Weights of a small image classifier.
Model: 32-pixel images, norm batchnorm, activation silu, depths [3, 6, 3], widths [64, 128, 256].
Data: trained on photos of arthropod specimens (BIOSCAN-5M), 30.9 epochs.
Rows from block 9, named by matrix and row number. Each number is 128 + 32 x the weight over its row's rms, rounded and kept within 0 to 255. All counts start at 0. Numbers have three digits each. After the name is the row's rms in percent of the matrix's.
# conv: 3x3 conv (model.blocks.9.conv.weight, 256x128x3x3), inputs 120-127, a 3x3 kernel for each
conv.52 099:052127069128128121142131125072129138062127127122137132132097128129128128128126131128128127129128064128132011144129128128058120127047101255130128122081000145132134255128174129120134128128128128128128129128128167129128
conv.53 085:137133128128128122127097126169126128127127128122123128127128121128128128128127125137145080146148133019128092115121133126128142144136137157131141127125180128128128255149228159128130171151196129153140125131132116127128
conv.54 145:135131128130128126130128128128128127163134142126119133129136135112128128128136128129126128155213129086130130107129106128132131121128129133127128128125137124127128116125128126131130191152136132129129128127128134117128
conv.55 092:127128143128129131128122128124129128127145141122129127127152208132128121147128124121122159095110126135128127225128129184126123086060106128146129129255126129141122184155216129126127102091125128129154128127128128128129
conv.56 085:126128130127139146128129112140131129138214177137144133138136144133129134131129122036122099117128124112128127128128140135128151128125128110128130112075106117128130127128128127121126132125146128128121128097111104000047
conv.57 077:049101128118103119161132128128137128129141131128129126094128128128128123136131128112119128130128125128128012125128112128127126129096133049128041015128097000000000049094096127128128103056128135143147157156144132128128
conv.58 097:139143131142125103195127114128128128127052127128103114128125128124131138119129132116108124118118126105074125126127130129101124128127227132120123127125128123128133116128123128137128128129127125124127128128128128126127
conv.59 083:128129133128128128131128135130143135118129127128094122129128125123128128128129128182148128127149156126145142128128129130131139127117124128128131128128136141155133111121122110103124157131128217128128191129128246127255
conv.60 116:164090113128127049166129128132130126128128132130129128179128119125147131126158135155123022144129100128127088137128128129127128134122151128127127101128108129128099128113128124127118128129119128128128128127128127120125
conv.61 078:128129092127128117128128122130129128127133129118120056132212125128126127130187170186140192130128128178128129129128112108109098056128048126140137129140128122128127120129129079134130100128111128127128111119128126127161
conv.62 090:129146128136132129133130128161185139129129128123127128255173255138129157123128122098097125126121130126128128113130126117129128128132127255128164128128128133128122129131146164147153123127127044122121115134128128135132
conv.63 085:129139000142152131131136130171128139179122192255128206097128128128128130128134143132128116128128132124132135109132132074101124113127127130128128129129097129131106132126127131128128129117128128128128129128128134128129
conv.64 125:214128102131129127125127136062125129073120124116111023128153139125129122127127112095133127087152129128160128092122120129118097127113128134159125121128128086121128128128129128124127128140127085123128059128128077127128
conv.65 117:128130128148131130129140240033126255109126128142129103112136126128128128114128118128136143128130127132135129125111154136128130134128130080128129128128130158128128107118114128142125128181160128129126128092128126073108
conv.66 142:124124128128126128128128128171146083225158092207124078124101133128128128128148255139154139128142135078130136055129169131128128125128131128108242125122129127123119111128127128119127126107123128128120127128128128128126
conv.67 111:124128119130131127129142130129128162128127128076057117131131121143129125220136128137148199128132129128128128128136128128134128128128122118128131123127129159135136126128118126128127128129131128131133126122130124116114
conv.68 084:142133157131126124152197253130132127128132127128128128130135139130130130128128132129130177129131128146148130133129123128128123131133125101115128121127119117128067129073135114000111128091106128128136128128128133128128
conv.69 091:128128124127127123133153163127128130125112123000125113153163186132129135125118122163118128128128130128128231128132131128128126126124132128075000128094024134043075128127079128122124057121124128129146128127176127124165
conv.70 067:110128123128129128128129036101126128117128069090117107097087111128127128000021129128128128016109127127131175127131136128130128119131129127121131127094125126123125119102069128125053123127109130127128132137133129135133
conv.71 085:127133220128137128128126125130126124134128128128129172128129144126144135124128129128127134132127146147124189217123127128128128091019000128127185128128166120134153128127129129090129157130127129129128130128092133135126
conv.72 116:181128128128129128185134128127123120119126128128128128154128125199151128129140141126129129128127136128128193136128131139136131129133127134118126130129128129144155138150145138130141128128128128130128125131129093083131
conv.73 087:128125128126080128128037128142125124168229132128130131129129127101128125123128127130128148127192128047123128129129129101077128069123128243128127139129158152136183129158141129161135129134001077127123128129128128128128
conv.74 099:127126126129127118133126120126128169101125167126125133154135166144173131128133128169128130142128123182127087120125123114125122128124131123099000128115128149128120155127013126128117126128129128128180130137255137180255
conv.75 109:122129130128132128128128087128101234129142254135177155129129121128128128129109124140255234125127129127128158121122074128130101127128130128122121142138128128128112251128000174131082085002093124128130128131130127127128
conv.76 078:127124009129127125131128123129128131131132131032128128153137128130130123129129093108124119125128126129130131115128128128126125126117110117084129126128131133135143127137155125128132224160148128129128128128128134158173
conv.77 079:163127222128128128137147184140125255151153128152150249143130128128126126088127076127130136120128128129129128124127126144128128131122127079110127128127127106122119108125172128129131127137191246129129123127128117128128
conv.78 129:137134128128128168100128226135138142131133128128142127155113080130122126128118118129128129123128134129141128104125132255125107212130129128160128126229128128128119123126128128127128130139129097076072097122129049081129
conv.79 071:164128210135128191129128128137130130128122128058126128226131098242152131153128132129128073127121127081102117106127056000042048113095120130136127137165164129131132187154203129128127129128126128128124128155133125120124
conv.80 106:127128128125128116127128119034117115132190129114132128109129139115124120128139128075086089104124112034128092127120127127132169123129132128124106135128122128122120130120128130129130128118127128148145130129129098128108
conv.81 075:130130176178149147131137129231148190209125255145204255129127126064128124121128127039128008160149133128141126245208161128125129126087091161139130135140130153150128128131128119128097123129079128129128128128135130131131
conv.82 132:118195125128165123128128054128095057130127127133128140128129125128128128128127148128011068128101128161128130128131133129099128052121090083128092128128128128127128127122118131130130136128140145141130150127126133128117
conv.83 105:128128128127126125125127112129164163151169159128084127115126128082114128128129128165128124154166157068103113124088095052039060136146141138151127153158154051066128112129123128154147140195142121132128128126128128119125
conv.84 140:112128129128128131127128142125128127117128128128129128128176147080130129130135128017095131128129141201128128127128127125128126128128132144140158133128129129128129043059129128129129205128187222180144128128126099100091
conv.85 092:128204115128136126131136130087138130094127128107126127154134129145149131052134019042052038022127121124136108128128128123128109129135126143129132128129146128128128128106128131128128134128128129122128130128130140140143
conv.86 078:101116117123121115127133137105128126129129108008130128128170127148219129128128108176255145137132128131131128123111092126117086123121131178149145128128131128128130109128088116128126104118000125128128128127127128127255
conv.87 115:129128128131130128128125128168128000255127000093105128131135128115108124129128128130119125128123094128121034157120097148125139128128136127128127127125128122127129139134155076121124128128118128128130130124119140128108
conv.88 098:129166127130255207123227125101155129128134130173162176114128125128048128123104120128116128128072128128004127128140140115124124131142129085058124128000029124016000130029126128000097128128160129129030128131128127128128
conv.89 098:126128139127129128132128127188128128128129139211201169233255222126126214102129131000130128000128128116104128113110128194127129124125128125124129219133139255155137111117123119127128139129128125125121128117128128128128
conv.90 075:112126124133130128136128128149138132128128128127125127115092106126087114128119128000029000129110095000022129119122129116108082128128105126103127114125128127137146128129120128129124128129112127128128153132133127129130
conv.91 091:128128078128128110105118103128112112127128132124128130074122119102126118123132029126128144127128128125121118123123124123122127128115143127128000129128133133128255128128110128120124130129129128128128156128069141131128
conv.92 059:132129132129128118128128107162167197120128154119128131126128128128146127110127118143127134115127128086126125125116128128128128130130128129127122129128127130130130115104125128147172150155151127126126128127128122115127
conv.93 074:128231132184244145185241163132130112128131129123107014127128127113118120145164121128130129155175129153129128124140154128142128128131093070120125130128123133128114128128125136145141134128128104098031126180128123255131
conv.94 083:127127119123127128125126127128143151128131129135131128135127125130106124134127125128104127128128128128122126119121130126131156128127200112122122114127128128134130107129129128130138123128180099134154128129129128129129
conv.95 106:065102128067128128129128128139138131128128126128200216131128128127121113132122108251131128128124128117119255128191232130135128133109069112127127105128131128128128127126129128128126128124130126126131123128131128150171
conv.96 089:127147128128139131129132135128128147128128131142192180124133123136137128124128129129124084163233132213189158155137138134134128127127109128127187128126128128128128179132255132128128168150136129130132139128128144128130
conv.97 101:101119136108109129130128167128128127117129128128133128129125124141113127134118128079126136114124132131128130125126146080129130030077128187138127139145127148129128128119128128131131131134129124136128000129139000128140
conv.98 090:127122118114065095185128128192219255218128127255161138125119128129128128133128128000110000110130139000049000153125128128128134094129132173125128111089110141120125077128000128127128000128075127115128128119116130130130
conv.99 078:128129127132129128137132128128128124128128129251180185128128128137140128159168138087075082126126126125124124134141137128121125189132136125126126123116119129129129128128129119118158123128128129128147143154155157217134
conv.100 069:123129121142147130128127126128128015077038055129128128156144127128128127128128129153129222137133128129128124068111130094010051131128045135128130125117128133130128222128205129128129255122176130130080128129126119128128
conv.101 115:139128138128128204132128114255170128129128180128094128135128128154132130139130128118102118123124128132128128125130129128133143125129128118128079128128046128071017044128128108082106125125122127128128125127128117119130
conv.102 097:126125115147155125131134129124122121130124113143129128137129128095129127115122092128000127149128130255255179102128121128129128129128134127128128128129128130130128123088126130129129128105106148130128128145207127126129
conv.103 110:128135151137141128141129129128128082125127000125128061123128136128128128104127127127130063130129132104128094125128128127128128123132121124119110114037124112070121129130129129128127128128126127126182128126127126129128
conv.104 109:129128120132129122152128127131128103133137166128129158194139127125128128154128140133129129134125128164127132129125127104124128127123120027127128115125180093098134120128139116128183117126135130133128177130117169180126
conv.105 096:130129128130130113131133129130141130094126128115128164127128134135161123096130119128158138123129133126149129130127123097128125127128128128128129128125128106145127127116123128086108143132135099127128096128129127128128
conv.106 082:128128130128089130128125123136182145170143128128129128128129080128131132196154169121128123128125048129130066128124129128126173132127128128128128128128128128128127120128084109000130125126131115126128126128129132128128
conv.107 101:128128061131150129128128128128128128152128130130128125061103128126129141124129128128143130164255171140132128192177165137203221127151120155148133153132140155134134127128140128130130118109117150154135127152144127128126
conv.108 093:129128138129132131130131129207092050128130090255255255170139129121041122128128129168128128126114128131132127126081128128134129142133100173129133124059133128127138132128136128117102127118101129150139159189212202214188
conv.109 115:128111128128128128129128147117102122126121126126129128255151133200128000255129114060128126128128128128128128056089134124122185113128151127132128128127128090128129051128127128128125128128128129130128129131128118126127
conv.110 070:124117126135144129130148139135127098128127110128128128128103028119125126116126126180148141127124130129127128118049123117100123120103118111104075118126128080126128128132137105126133114128126128128128125120128120123127
conv.111 127:130128116129128117125128129146128128132144136128132125128128132128128128128128128128112102128128136128146192125127120128128129120128128128127127127128131112130153057063100090077114095124128127128128119126128128128128
conv.112 072:126129128128128137128126127112128133030108115195134139106123127128129130125124128125113129127101130128129134133148129122125128137144128132128129121123128128140176133128127145129125133128126118122127111071127098044108
conv.113 075:139141153160195174131128126124129147138133150173133132255128255204136149128000128126126098128128128141147186147132043126127128157144164130129134128129131141180215025128056059128107045132027087102065040025000131138094
conv.114 127:136128128130127127129129130128128145107123152123181193128128128128077128098103128000127052127128127099128122112114127104098124118128127126128126105125127128127123129132131121119122123128128150158218127128129081104119
conv.115 090:132129131130128128135153154003128130127127129135126121131131144161146127128128097128128135129128129132139136127124133129109133133130130202141179128128132128116130161140146130128132083053092057140115109125090109118122
conv.116 109:128127128149128119142127129128154148066143167079133163128119103170128126143098110121127133085126128094128184170143060159129000129138068128128135128129145126126131127128128121128139132131128128129128128128128119138134
conv.117 081:128125128149133127128117114160128145159128131140129136129126125133128128159110128132133123147128128178128130087128103128128128128101110165128128135128136128127127081102029128128122128141072128118114128128125138128122
conv.118 117:135139153128128130085128128077039114119084118129117127113105127129123127127102119127126125128126125136128165128125132128122127129128128118128128128128128128128142128132132130145126128132128135129128139133128128128129
conv.119 079:025126131128127128128129130122129125128128119127118086128127130128128132128130255130128128126119124092129128127126122126113126127121169129190175128133123128129127148179160135141136148138130125128160130131206148130204
conv.120 075:128072128129129128216255187190128108156135113137130128136137133144129127127108104123126058047026034123125128127127124161166143144137128147126094131127118128125127164128138142141139128128129128128128133171127174249127
conv.121 140:128128112130129128130129128070141138218122024255107000128126126112128102120102128163112071128128131128165238126128130128146172194131108225128128106129129063130127008103149116128138121044072128135132128129130142128120
conv.122 110:159122125131128128122123118127128125128130124136132127130130128128144128131133128126088087092105123126128122128107136118149174130143135130135170126126126124161063135128128129130135119126149133129117136129129129129130
conv.123 076:130128130126128131128130134103126121114104127128127127127126143125102127115116126130132128101102091099118104128134021128128117135132125112124128121127129128129130153128160147128128128125234127127126127128127127113117
conv.124 109:123126127126128128125128128127128125112128129078128128128126124127128133127128177128130025113106105126135134128127128094128141128138159118128132142130130165195130088126130127128129128128132130129127129128128148140136
conv.125 067:129129042131129128204144133105094115128119099130129124124128149078097128129128128200153220255135255184128145139133131123130130128123109000047062128132126130133128144146144136129128118128103197129128130132130138132129
conv.126 114:143149170132129128127072127126131035149175134128181133045127129129128228097093142127121104109125125120255109000128077116128131123101012231143192127037129105056129128131126121128128117128132128129129133134128128128077
conv.127 094:128147134111119116128136135177209128195128127185128157129145143128128128128128128137132110128128109132144128166202120128128126140136128128128146126255240127125128128131128128141131125128128074130130017059098111128067
conv.128 122:064128119129132129129130139122105061126092038128128128098073128114128155132128204120096069128128129108128128128115119139126125136127122128130129128129130128128132110129129063129129128125115180171148127117110110118118
conv.129 084:150127133145130131141131128128136140130130152128128140120117094127126109125128143211205152168195159136143210114097104075119128135131139042094018057088000131135082126120128129127131141131144127128142128061132148141150
conv.130 079:122128128128126120134127126143143100096129120084128132136135127146128126140086116128137128129128121168127138127141131126128130098088030029127000110128096128128116127128128125128129177137128127128173119128129039128035
conv.131 090:123124127129130148128128133125127116128128127106059069127128128128061128131133128127129134119131137129135149150171131128128128134158154128132130128128128128129144128128129129132130144152150119127119111128125128131155
conv.132 135:069130131128129130134128119128105121128128128123127129127125126128127123133128128203138075163128086126124037100126122129143128128128131122129137129138148146157128132130126132130128129127115133128128157133128133129119
conv.133 074:093095099072061097129128098130128112130126109129130126086036000066061114054020099145147138158127132199127199112082120146080075128135123128135143105127128128164154129128120126128157255120159089097125128108128127110105
conv.134 078:112122128128130138154137182119123125128130132128137128239142129152125126133128137129128133088024126057113127255123140127124125127119108128128129128128128147131128102101070088103100078116122128128128126125122128128126
conv.135 082:162136131128130128131130128132128128130136153128128128128128177126128128128128127126129140114125128128125128149163128127120126067118129128128126128127133128127129125131128129130129131132128100068000128095077127104000
conv.136 158:096127130118128127128128128121089128059127129131129131111130207130140132150127070119128244129128132128154128106128157128128131134124128125128129121129138128125113134130199131128127126123128128130131130141123132129119
conv.137 133:060094000128127122192245126119121117138128129131138133128126128006098125083128128177145255062024117081128126050107091128166128128128127132131128133128114102127086128134121128131128089121129129133128128130132060116129
conv.138 104:136146157128137131127153128129135104106129128131128128022086000128128079153140132128128154127128128127124091134129123134129132138128128128128134121127133120128130166128128129115128133143140194141239127128130128134130
conv.139 098:127125122121132121034128112000000032062126117049128123132140255129129128125125119128140187127127129127127130104127128130132179176166227128126128180163128186152124128131128052099126062128128127128128129102116115110100
conv.140 135:127128132117115128126125128216209182130128255139148172122098128128129128101127125127120128156128128128126087128141229122114132123057077059128128132131066199131050060107067104134002124132000178129128128128128053128150
conv.141 120:161127127149117000138128087077128128109130128058128128127130254128149203128128128120128128128128130129142155128128127128128109128128075097128203080128173080127128071128128109135132128135113128128163181128128191127128
conv.142 081:130108128127106125131118128128128053091113100123126127128129128110113113127123120126128129127127128173191128128128129083075122118117079124128128106078127111117106016082000127127128093126035146148132132128131126128128
conv.143 083:010013000128128128127077030129134133128126141128118132134142128127128128124090112117112125113063123127127129000101130060128129058120129130129139132128133117124119123125112137134128128128127129128128130129111128128120
conv.144 117:125128128128128128128128128207172142172143148128125126137131130125127134050124130121124095108124126128131128130143139128128116143127119128118114127127127128128128136132137147130136244163213127130128128128129068127128
conv.145 090:128121123133130125128129130007098131111129130216128129202127095128127131116115127183148126128127030066080085132127128255111125109127115000055227128125255233128128127132133080130128128136235123128129123128129127129144
conv.146 076:120118123127128124125128116134127113128123120142129127192123127119116127128119122000074016076088062077111056119127128131128128126128135128127127132128126129127127130131129135143130128128127127128062128023044128048069
conv.147 090:130128121143135128135128122128145058128128116170141129130153112137186129131130128137128082142130128128128130100059132076073109092083000122128136122113129100096109102128128128130135148132134134128127159130129130129129
conv.148 076:088126125128128124115128124127129101127124090128126127116128128128128128127132204147136131157151189126117127151131130128128134149127128000008122059129120129131128191155162129127213131128255140152255161128121129128110
conv.149 098:126128128109124128124127128127121128136149187165159129124111122128128128127128129132140177128128129126122129117127122128128102129158132130128109133127099132127119102000075123051060091117110127128128128128128128128129
conv.150 086:128127125127120066127129141049127125072128116035126083129128128101128125128128125106133131125186142130185174152136128129201128116193131128123122128131119134128119129136007128128035118126017128127128128205127128172128
conv.151 125:133130128129128100128128127123128130114128127128126122012127127120128127128128128099129129121127127128141128130127131128126129158130114119128156125130137129132129255128000181153095162127000128128128132128128128128129
conv.152 080:128128127125128126043126128132128115137184129128133145128130135126120116128128123128115124128133134166136120118100125141129133154145133122097083128130128128135130180112069128128105139131128127128133128128135128127128
conv.153 104:122104129120118124128141131125122126125128127128130166118086092130168132128135121125126128123125126128162134255116255130028123109136128161148138130092071071122127128051088129050126075079120128128124132137128129128128
conv.154 112:129128142176129163200186133128171126137178187123128129196127104128132128125128128122122128131195129002000082115120131114124128125135051018073106145159129128131128129128131128127129129125128087115131128110128127128128
conv.155 104:125104071132135127134204129128097103138128128128128128128127138128131128134129108191126129129127129136128148128128128047069125094125178252128151121119133073102128155128127128127123125081070223127093134128077128140130
conv.156 113:136129130128128129107127114126128141127128139255129177129128128126128126143136130131131121132146126129138128080128130016127128068126126202126070127123127128118209128128127128126128158128129125123128128128128128129092
conv.157 091:124128174130134143128130149128127125128127124128119128122132128128128110116109083069128128075128117072128118153114128128129155118120128128128117128128128127128127167116124158128114122106119128128134122120125122123121
conv.158 071:128128128128129150128130144132145161128128143127129128128129120137128126140142255135123119129128128130125125113073079127123129095079098114132132106119129123127131128128128128129128123127137129129128129130124085116100
conv.159 103:116082129089129134127128143128149129128153128083128191117122128134129128130128127128128129128132131128129034096132083128179124137136128117128119136143126144132128117129103000105128128128123131139128125065128128128126
conv.160 132:130136131123128129109128106134128128145143131074125127126128127120128128128117118129129128128129128135126110128128126128130144191129129119119128128128129127128129114115124128131128119097124130128106144128070131128088
conv.161 099:133128141128130136126126130095083096135141149156128134130130128135129126194127128157150135126128129139128147131131129132131132093096125255128126130131128108128128127123087127136128244156128142143127129132128129128136
conv.162 106:137130129130128128144134160133129128131129128126124124147157217128128128056037075166144139130129128128128128059116101107110128123128127070123087128128127131143166115108033128128039128132130178198229225143136127128128
conv.163 110:128127126126131129154159145128128128128128110128081102099064084157128128207164157015000090137128128128130128027092115128128097122121093134133128140138128040124128128127127128128128124127126089021071125121086138200255
conv.164 093:130087136029049128012000087154128129142127128255141133128111106128128123128128128128143171162135127243123175129131135128127129106112105065130130110128128089127107146128159129085128183128187135129129126125118103127125
conv.165 117:128130132128128130132128128128140141125128132127128128127120119128123109145137129163150180120114126113087128127121119130131128130128122131133154128134129127128128118116075069062074129129133124127114113126128128128128
conv.166 102:120128072129097089125127127150138134196127129159170217128145250128128126128128121129132128146128127128140131059065059129141164127128128129136128135130128128128128127126072113100078119122128136128128131130134134136129
conv.167 100:125125126147128128159128128025032119087105124136128125127166128174213129252149127138150135128135128112128138155128124170128128140129131174234201212159142090128133086129128068123135124127222159143128133131126129124121
conv.168 089:128124123128128134130129128126074128124110115123125128129159129128128127106120097000127000129129124086108007179155192130125122130128102128129130128126128144132138135131122137132137129135154125128128128129128129128128
conv.169 100:131137129129128125128129137064092127056084126038071090126128129101087104127128128076125113106129072024073000128128128128122124130128126111125133135128130163130128128129128144128137139173255129129005128128125129107128
conv.170 106:128135130128129128128129128123121127123132143062123125115128065115122124127128128126112090127128144128129122128130140124131128142170130128128221123125128120120128106139129129134128129128120072126127128129132128129129
conv.171 089:105102123128128128128146158139131128128128126099118111127127128099122122128128127000132241112128127129132091128128086116128089128146129103128128123128152115129144130129128128131129127143137129128152132132131133128250
conv.172 104:165243184136128123131128140150128148145134142128128134115118066128128128128128126000130000128232128128145033130128129125124128128128127113134129128131128128132127128128128128128110169116112128128116128128128138128129
conv.173 122:140128128141128128128120120195128128248135051128128008126124129126127134128122117131123128130126131124127137120128157128127128128128128131127128128126128115128131086128128128128129128128128128128151102140129127135134
conv.174 113:255190255128128128147127176128128068126127128133132128128128126128128123128126124127128167136130132255148133114128147119128132124126132128160149128142127000129181149128126131130129129128128099128128108076104130111059
conv.175 092:191191152135130131131129142125103110101108128051009129130124123131128128128128129142128194120128130128128132121123127128130127161137136162131141128128129125078126255125255161128153147128173135175139128148128191129128
conv.176 092:128128112128191128105116000113128127128147128120128109128105122127128128139129128149138128135128118145109039121129134127118128128127124131170121128128124128128125254128255123128125128146130129128132120125132127129133
conv.177 124:128140137134132130128129191128128128128135136127143134129130128126127123134124116122127128127125128168244128079091099099128118117128128113127123128136157129142147131166144108118121090126124130129129128128132160129130
conv.178 122:090128124127127128128128129094125131137126127128128126132132128129129128148128136120123130128126129128127128129126109171131086128122123000128053130096066160130094148137148126129129123127145128189235128131148128133155
conv.179 076:126121127125121129142128139127126140125128131128130128128128129128125128042126128094128000128128111127123060128145139128131133134154147140162255130129121131141128180112246167119143128123156134128134129135168130145144
conv.180 097:128134142128132128128126115157225128183131128129072107130149148119118126150132210134130128124131134217140141126131141066108135110127130127130127130152139131139134083110115128136136158133137139133129131161152118123128
conv.181 135:046128177126127163127109095126134129129138129128128127174139122192145128174128130130128128129123044193129126095128128128115111121127119128127132151126122140128117130124128144128078146130132073048128128124128128128127
conv.182 081:130128119130131126128129106120129130126124128119133128150136128130129128097128127124126204109128129122122128170134127141136128128128126109128128123129127151183136139123129127089143159128161131090128129129133135151131
conv.183 100:166182182165149144137128129128128133139128128128128127128129135128123124128119128115079128109044134074130132126116125128123128120126093202127232131125169129130177099125103119128125124127127128128127128128128128124125
conv.184 097:107129128103128128255196127128130129078128129051084125191128000255123101186168124128127070130126128125119167176127119144126124163128128125128128124128132128128213115072014127127140128130128255137128133128128128127127
conv.185 132:120121126126126123130128125129128128091146196084140255135130241128129125207131121142136136127128090122128128128125123128118116139128127128128133128128132134135142132124126092112120125134143126068103101128127124138134
conv.186 103:145128128161128129128122128131134075136136125128128107167131128128132128128132123180189144128128128131153125128111129048099134128127234074042128114128149128128255013127173126128155101113100039128116134134120128128124
conv.187 112:097118124125128151137187187125128155128138159127184128127128130127128127150127123134128132113043110115128129129128128087111128133137134128127195128142133128159160128147133126128131116125130080142135132128128128124124
conv.188 074:110128128119128131128128138130129129129131136105127122128128194128128136127127128128117115128159163128131168132128122127128106124127094127118207128128255128136160128125136121126132226124255119128128128128100128119067
conv.189 094:115121129123121128125128128128131127126129128128128129123130133060128133080101133158100125128124134125118130106130136128128133128129135125099129129117061140143122126105113128115046128126128100128127121125096098123123
conv.190 130:117127131082120118123126126115129128112128122129128127166128128127128122133132133128131117130139127111148143154138131142137127126128128141130121114127228125125128202169151193128011255103000127126127170129128170141128
conv.191 073:133128140128126128129127126128172128145181129127133128134122160129128131128128128236127128116128128201161248102108121128128130128061070128129126128128128128127128127128140128140129127130131124115129083055127124126128
conv.192 139:115112133127128112126168112118130114128129128129128128118123129129125116128128090122126134128122137132130136000087123120128212128128117128148128129135117129131123096130130128128127128098115128128128128128128128129165
conv.193 082:126128128128135128128128127113125115125128122065123127127129138123128128121127124110099128120117128126128128128125132132128128136167128137172128138128126129128128128176128128140128135150128171129130128128143255163255
conv.194 072:215203200199129139180199207101104126128127128015128113137128128135132134076128128113127128129137129031131128128127130123127136127127126118127127105127121090128128129129128126104001113034055091127128125128102082128109
conv.195 094:095119116124121128104081082138122127139123128188152156033120105128120077127129128106128128128130134130128131122128119130134130130128132129128128128128119128129108128132127129137126099127000128128130127127128059120093
conv.196 108:121128124115129128129129128020069000132129091133145128170185198095128178095128255123128127128129128129154128128128095127127116120123121130120125129117113134130095128139131128137129123126131127134134118149130126128128
conv.197 076:140128119138128121124128128128128148128132236130196133141158251175169127130134255131128098130128129136128128088124129128131120114128123123129048084124126128128130140132129017078128095127111104123112128092095128111128
conv.198 073:176205121120124124134149162128128128127128135128127128125137149132166131136163133113059129128010120140129128068102121082078127128128128130129113128128130128121127104118124134130067149132102119134136128133152128146148
conv.199 121:128149129129136136128128127153128017118127125101127124117128128127144133128190129134127112138226128074128128128128098116128128128126096127128136129129129170128128119128128127127128130131128131132129128128128125128136
conv.200 129:120115125128149128127123126129118086137123120126120101129127129130128128130129128129128252128127127128126127128115113109103091107127123129128129128135139128130128133128128128120128125123126128119129128128129129128128
conv.201 128:127119193128128122130133129124108119121111086129128127127119126000011128059128161128169129000068128128128140127125121150131123135131128126131131093128129133119127127125217000022128128128129128128128170128126132135128
conv.202 090:200140000138128126125124255181129107129129058169129128140127112128120124127128167136131130128128129057123128052134128134128126128128168116128128129128123128128124126128128121128135125128129117128183128238128128242130
conv.203 115:255240128151128129179130000128132128128128088128127126128128125125128128122128130204149128119130128128128128132123117129108128202104127128132128161146127221129000130157129128137130128133127127125128128128132129149128
conv.204 091:143128128128123126126111123128124255123088120122125130128123130134131130113132132132129130128120128147124128129127123128128116137128071019126064088126070000127052128089123126128129109080128124123124128133138188149192
conv.205 105:129173125125128124128133130129129133128092121152110154133131129127130128129131050127123128128245128097217128143147141130000128129089179125116119124133128127132128128124127131128127143130127126128128124125127127131127
conv.206 083:130107127129100129000126128074127136104128131164139129108091000126126128116123132128128034127129124124126127149159126131137129192130156100111050128129124101122127255131255122123181201128142134129130128128129128135152
conv.207 073:128127124135132129128128125131136142126128127175138137116118019127128119128128124136117189129122118134129216127125125126103118132131128065111129128119111139129126141130127127134128128129128132127121135128128129124128
conv.208 115:125126127126127128112128110181128128128118126123096146128128158116124128100116118160131129131127130127120121128123119128124126128127164130128127130131126128129068000068014128126123207147255128131132118117102126124110
conv.209 101:116169129128161130145156129129135139128127128122120091156164126141137133128128128140151155131127128142128128107117128128220130178255129128180245128124180128145152128128127128128072129128127128127127128126127127153197
conv.210 077:000000007024095003000047020129128089127128110120255175255151141255174221131128129148141130120126108128128091107056099129109110134147145143128128128128128065047061145126119130128111123127127130187155131126185129182193
conv.211 110:128132020128137129198139000129124126105118127118127183133128136127127131116128142100135104072128105088120125127114126128100132127128194127146128146128093149127106034121127127127128137128161051131129115127127117129128
conv.212 076:127128126129129122129129127127114110122113120152132137132128128129121128208165197128126126115086123120125126128130132125129128019000115149178132141190132128130128127127123131092128150128221165153130142146128128128128
conv.213 084:128114111128124123129130128146253255130131129097033128134131134132134134127128128099125094153161130173131137137127128132109119128129136112042033115128117125120082161129157125119128137165160129129129128124124126117121
conv.214 091:134128130122117128126123129127125108128127069128120117128152133121129132128129130128137128128128128169129128039105010128119125128127128128128120128126127132122120127128085090128132079097128089098125128121121132129129
conv.215 088:126127151128128128127155128064128128128125129127126156048128128094121118061126112063044000128125128128128056121120117125108113129057088131137129128131128128129114185127153193128255225128188174132132148128128138128137
conv.216 119:130189124165128128117128128116116116131127146147189224127134132179138234124128136104113117129128115128128075026125129138209188128127125111125129124166128127179127047122059128128127129112128146128128138122128136064109
conv.217 123:125083062101125075125128128255239127146124193027021147128129128128127122214126116102111123128136128189124104207121128134131210127128167135128128129115122193128122000059128134130128128129056132129052186216129119124129
conv.218 120:116128131116123130130124115193202130129128255129122127125126128128128129127128128118128074128130125128128125129129128162128128131128128129128127128115128128123080128100076130118129128021129129128128130129128132130128
conv.219 090:123127126126128240255214255146160127133133139125115128147132132132128128129128145153147132128128123158147255109113120128124114125117122129130142129128134139133149064115057131134139104128128128127128128089125128100126
conv.220 088:124127066125128127117127129132131248127128117230155128119106152128127132128128127122125000125126121109127120090128128160133134133136137105129145114124126114128142117123128103012129122061124151158138162129128128128128
conv.221 110:112127127126164131127126060131082109118075129073126125108035114111125128126132117128181144128129132130128128109107036152143133132126086128128124163135104175134035128129154128131128157142118127129136127128137145128120
conv.222 098:151134249129145222159165255117128128118086126113096115129149138128131128123128128118122116195255148126176123127128125139132131124122088130139151129129129128126127128142142128128128128128104127129128177133128200128125
conv.223 127:147139133128134129129129129128128127128127100155147127128128130128120126128137167130128128178142135128123134083131139110129137125126145127127130127128122144133130131128117128128126119128134128128125126128128126127129
conv.224 089:126128000128128128128128090141128127132110126127121128116071128086020126138137129128098120102079120107110121041126132125121117107124126109125069095093037067089071126128080128129128121124128128128128175133134192143139
conv.225 083:111128096128128125130128096123116127129127128116093095128112206129125191143128128128128128124095128130128128073053089128128128188158134191221166183130135129128129125126127126127128128128132128128128127128129157145128
conv.226 115:128128128103121128047127255128133133128127127191136126138128128128131127128143127101130128107131107091134048134137126129143124113128119133139127113129128085128153126129220093114132136131130241185127128134128129128128
conv.227 114:095125128128132143130142128136140132244128109166141120120128130109126126126128124000129124128132126130131118135128128128126062141128059143136152137132128131130109130168169087128127149135163133128128128126128128128118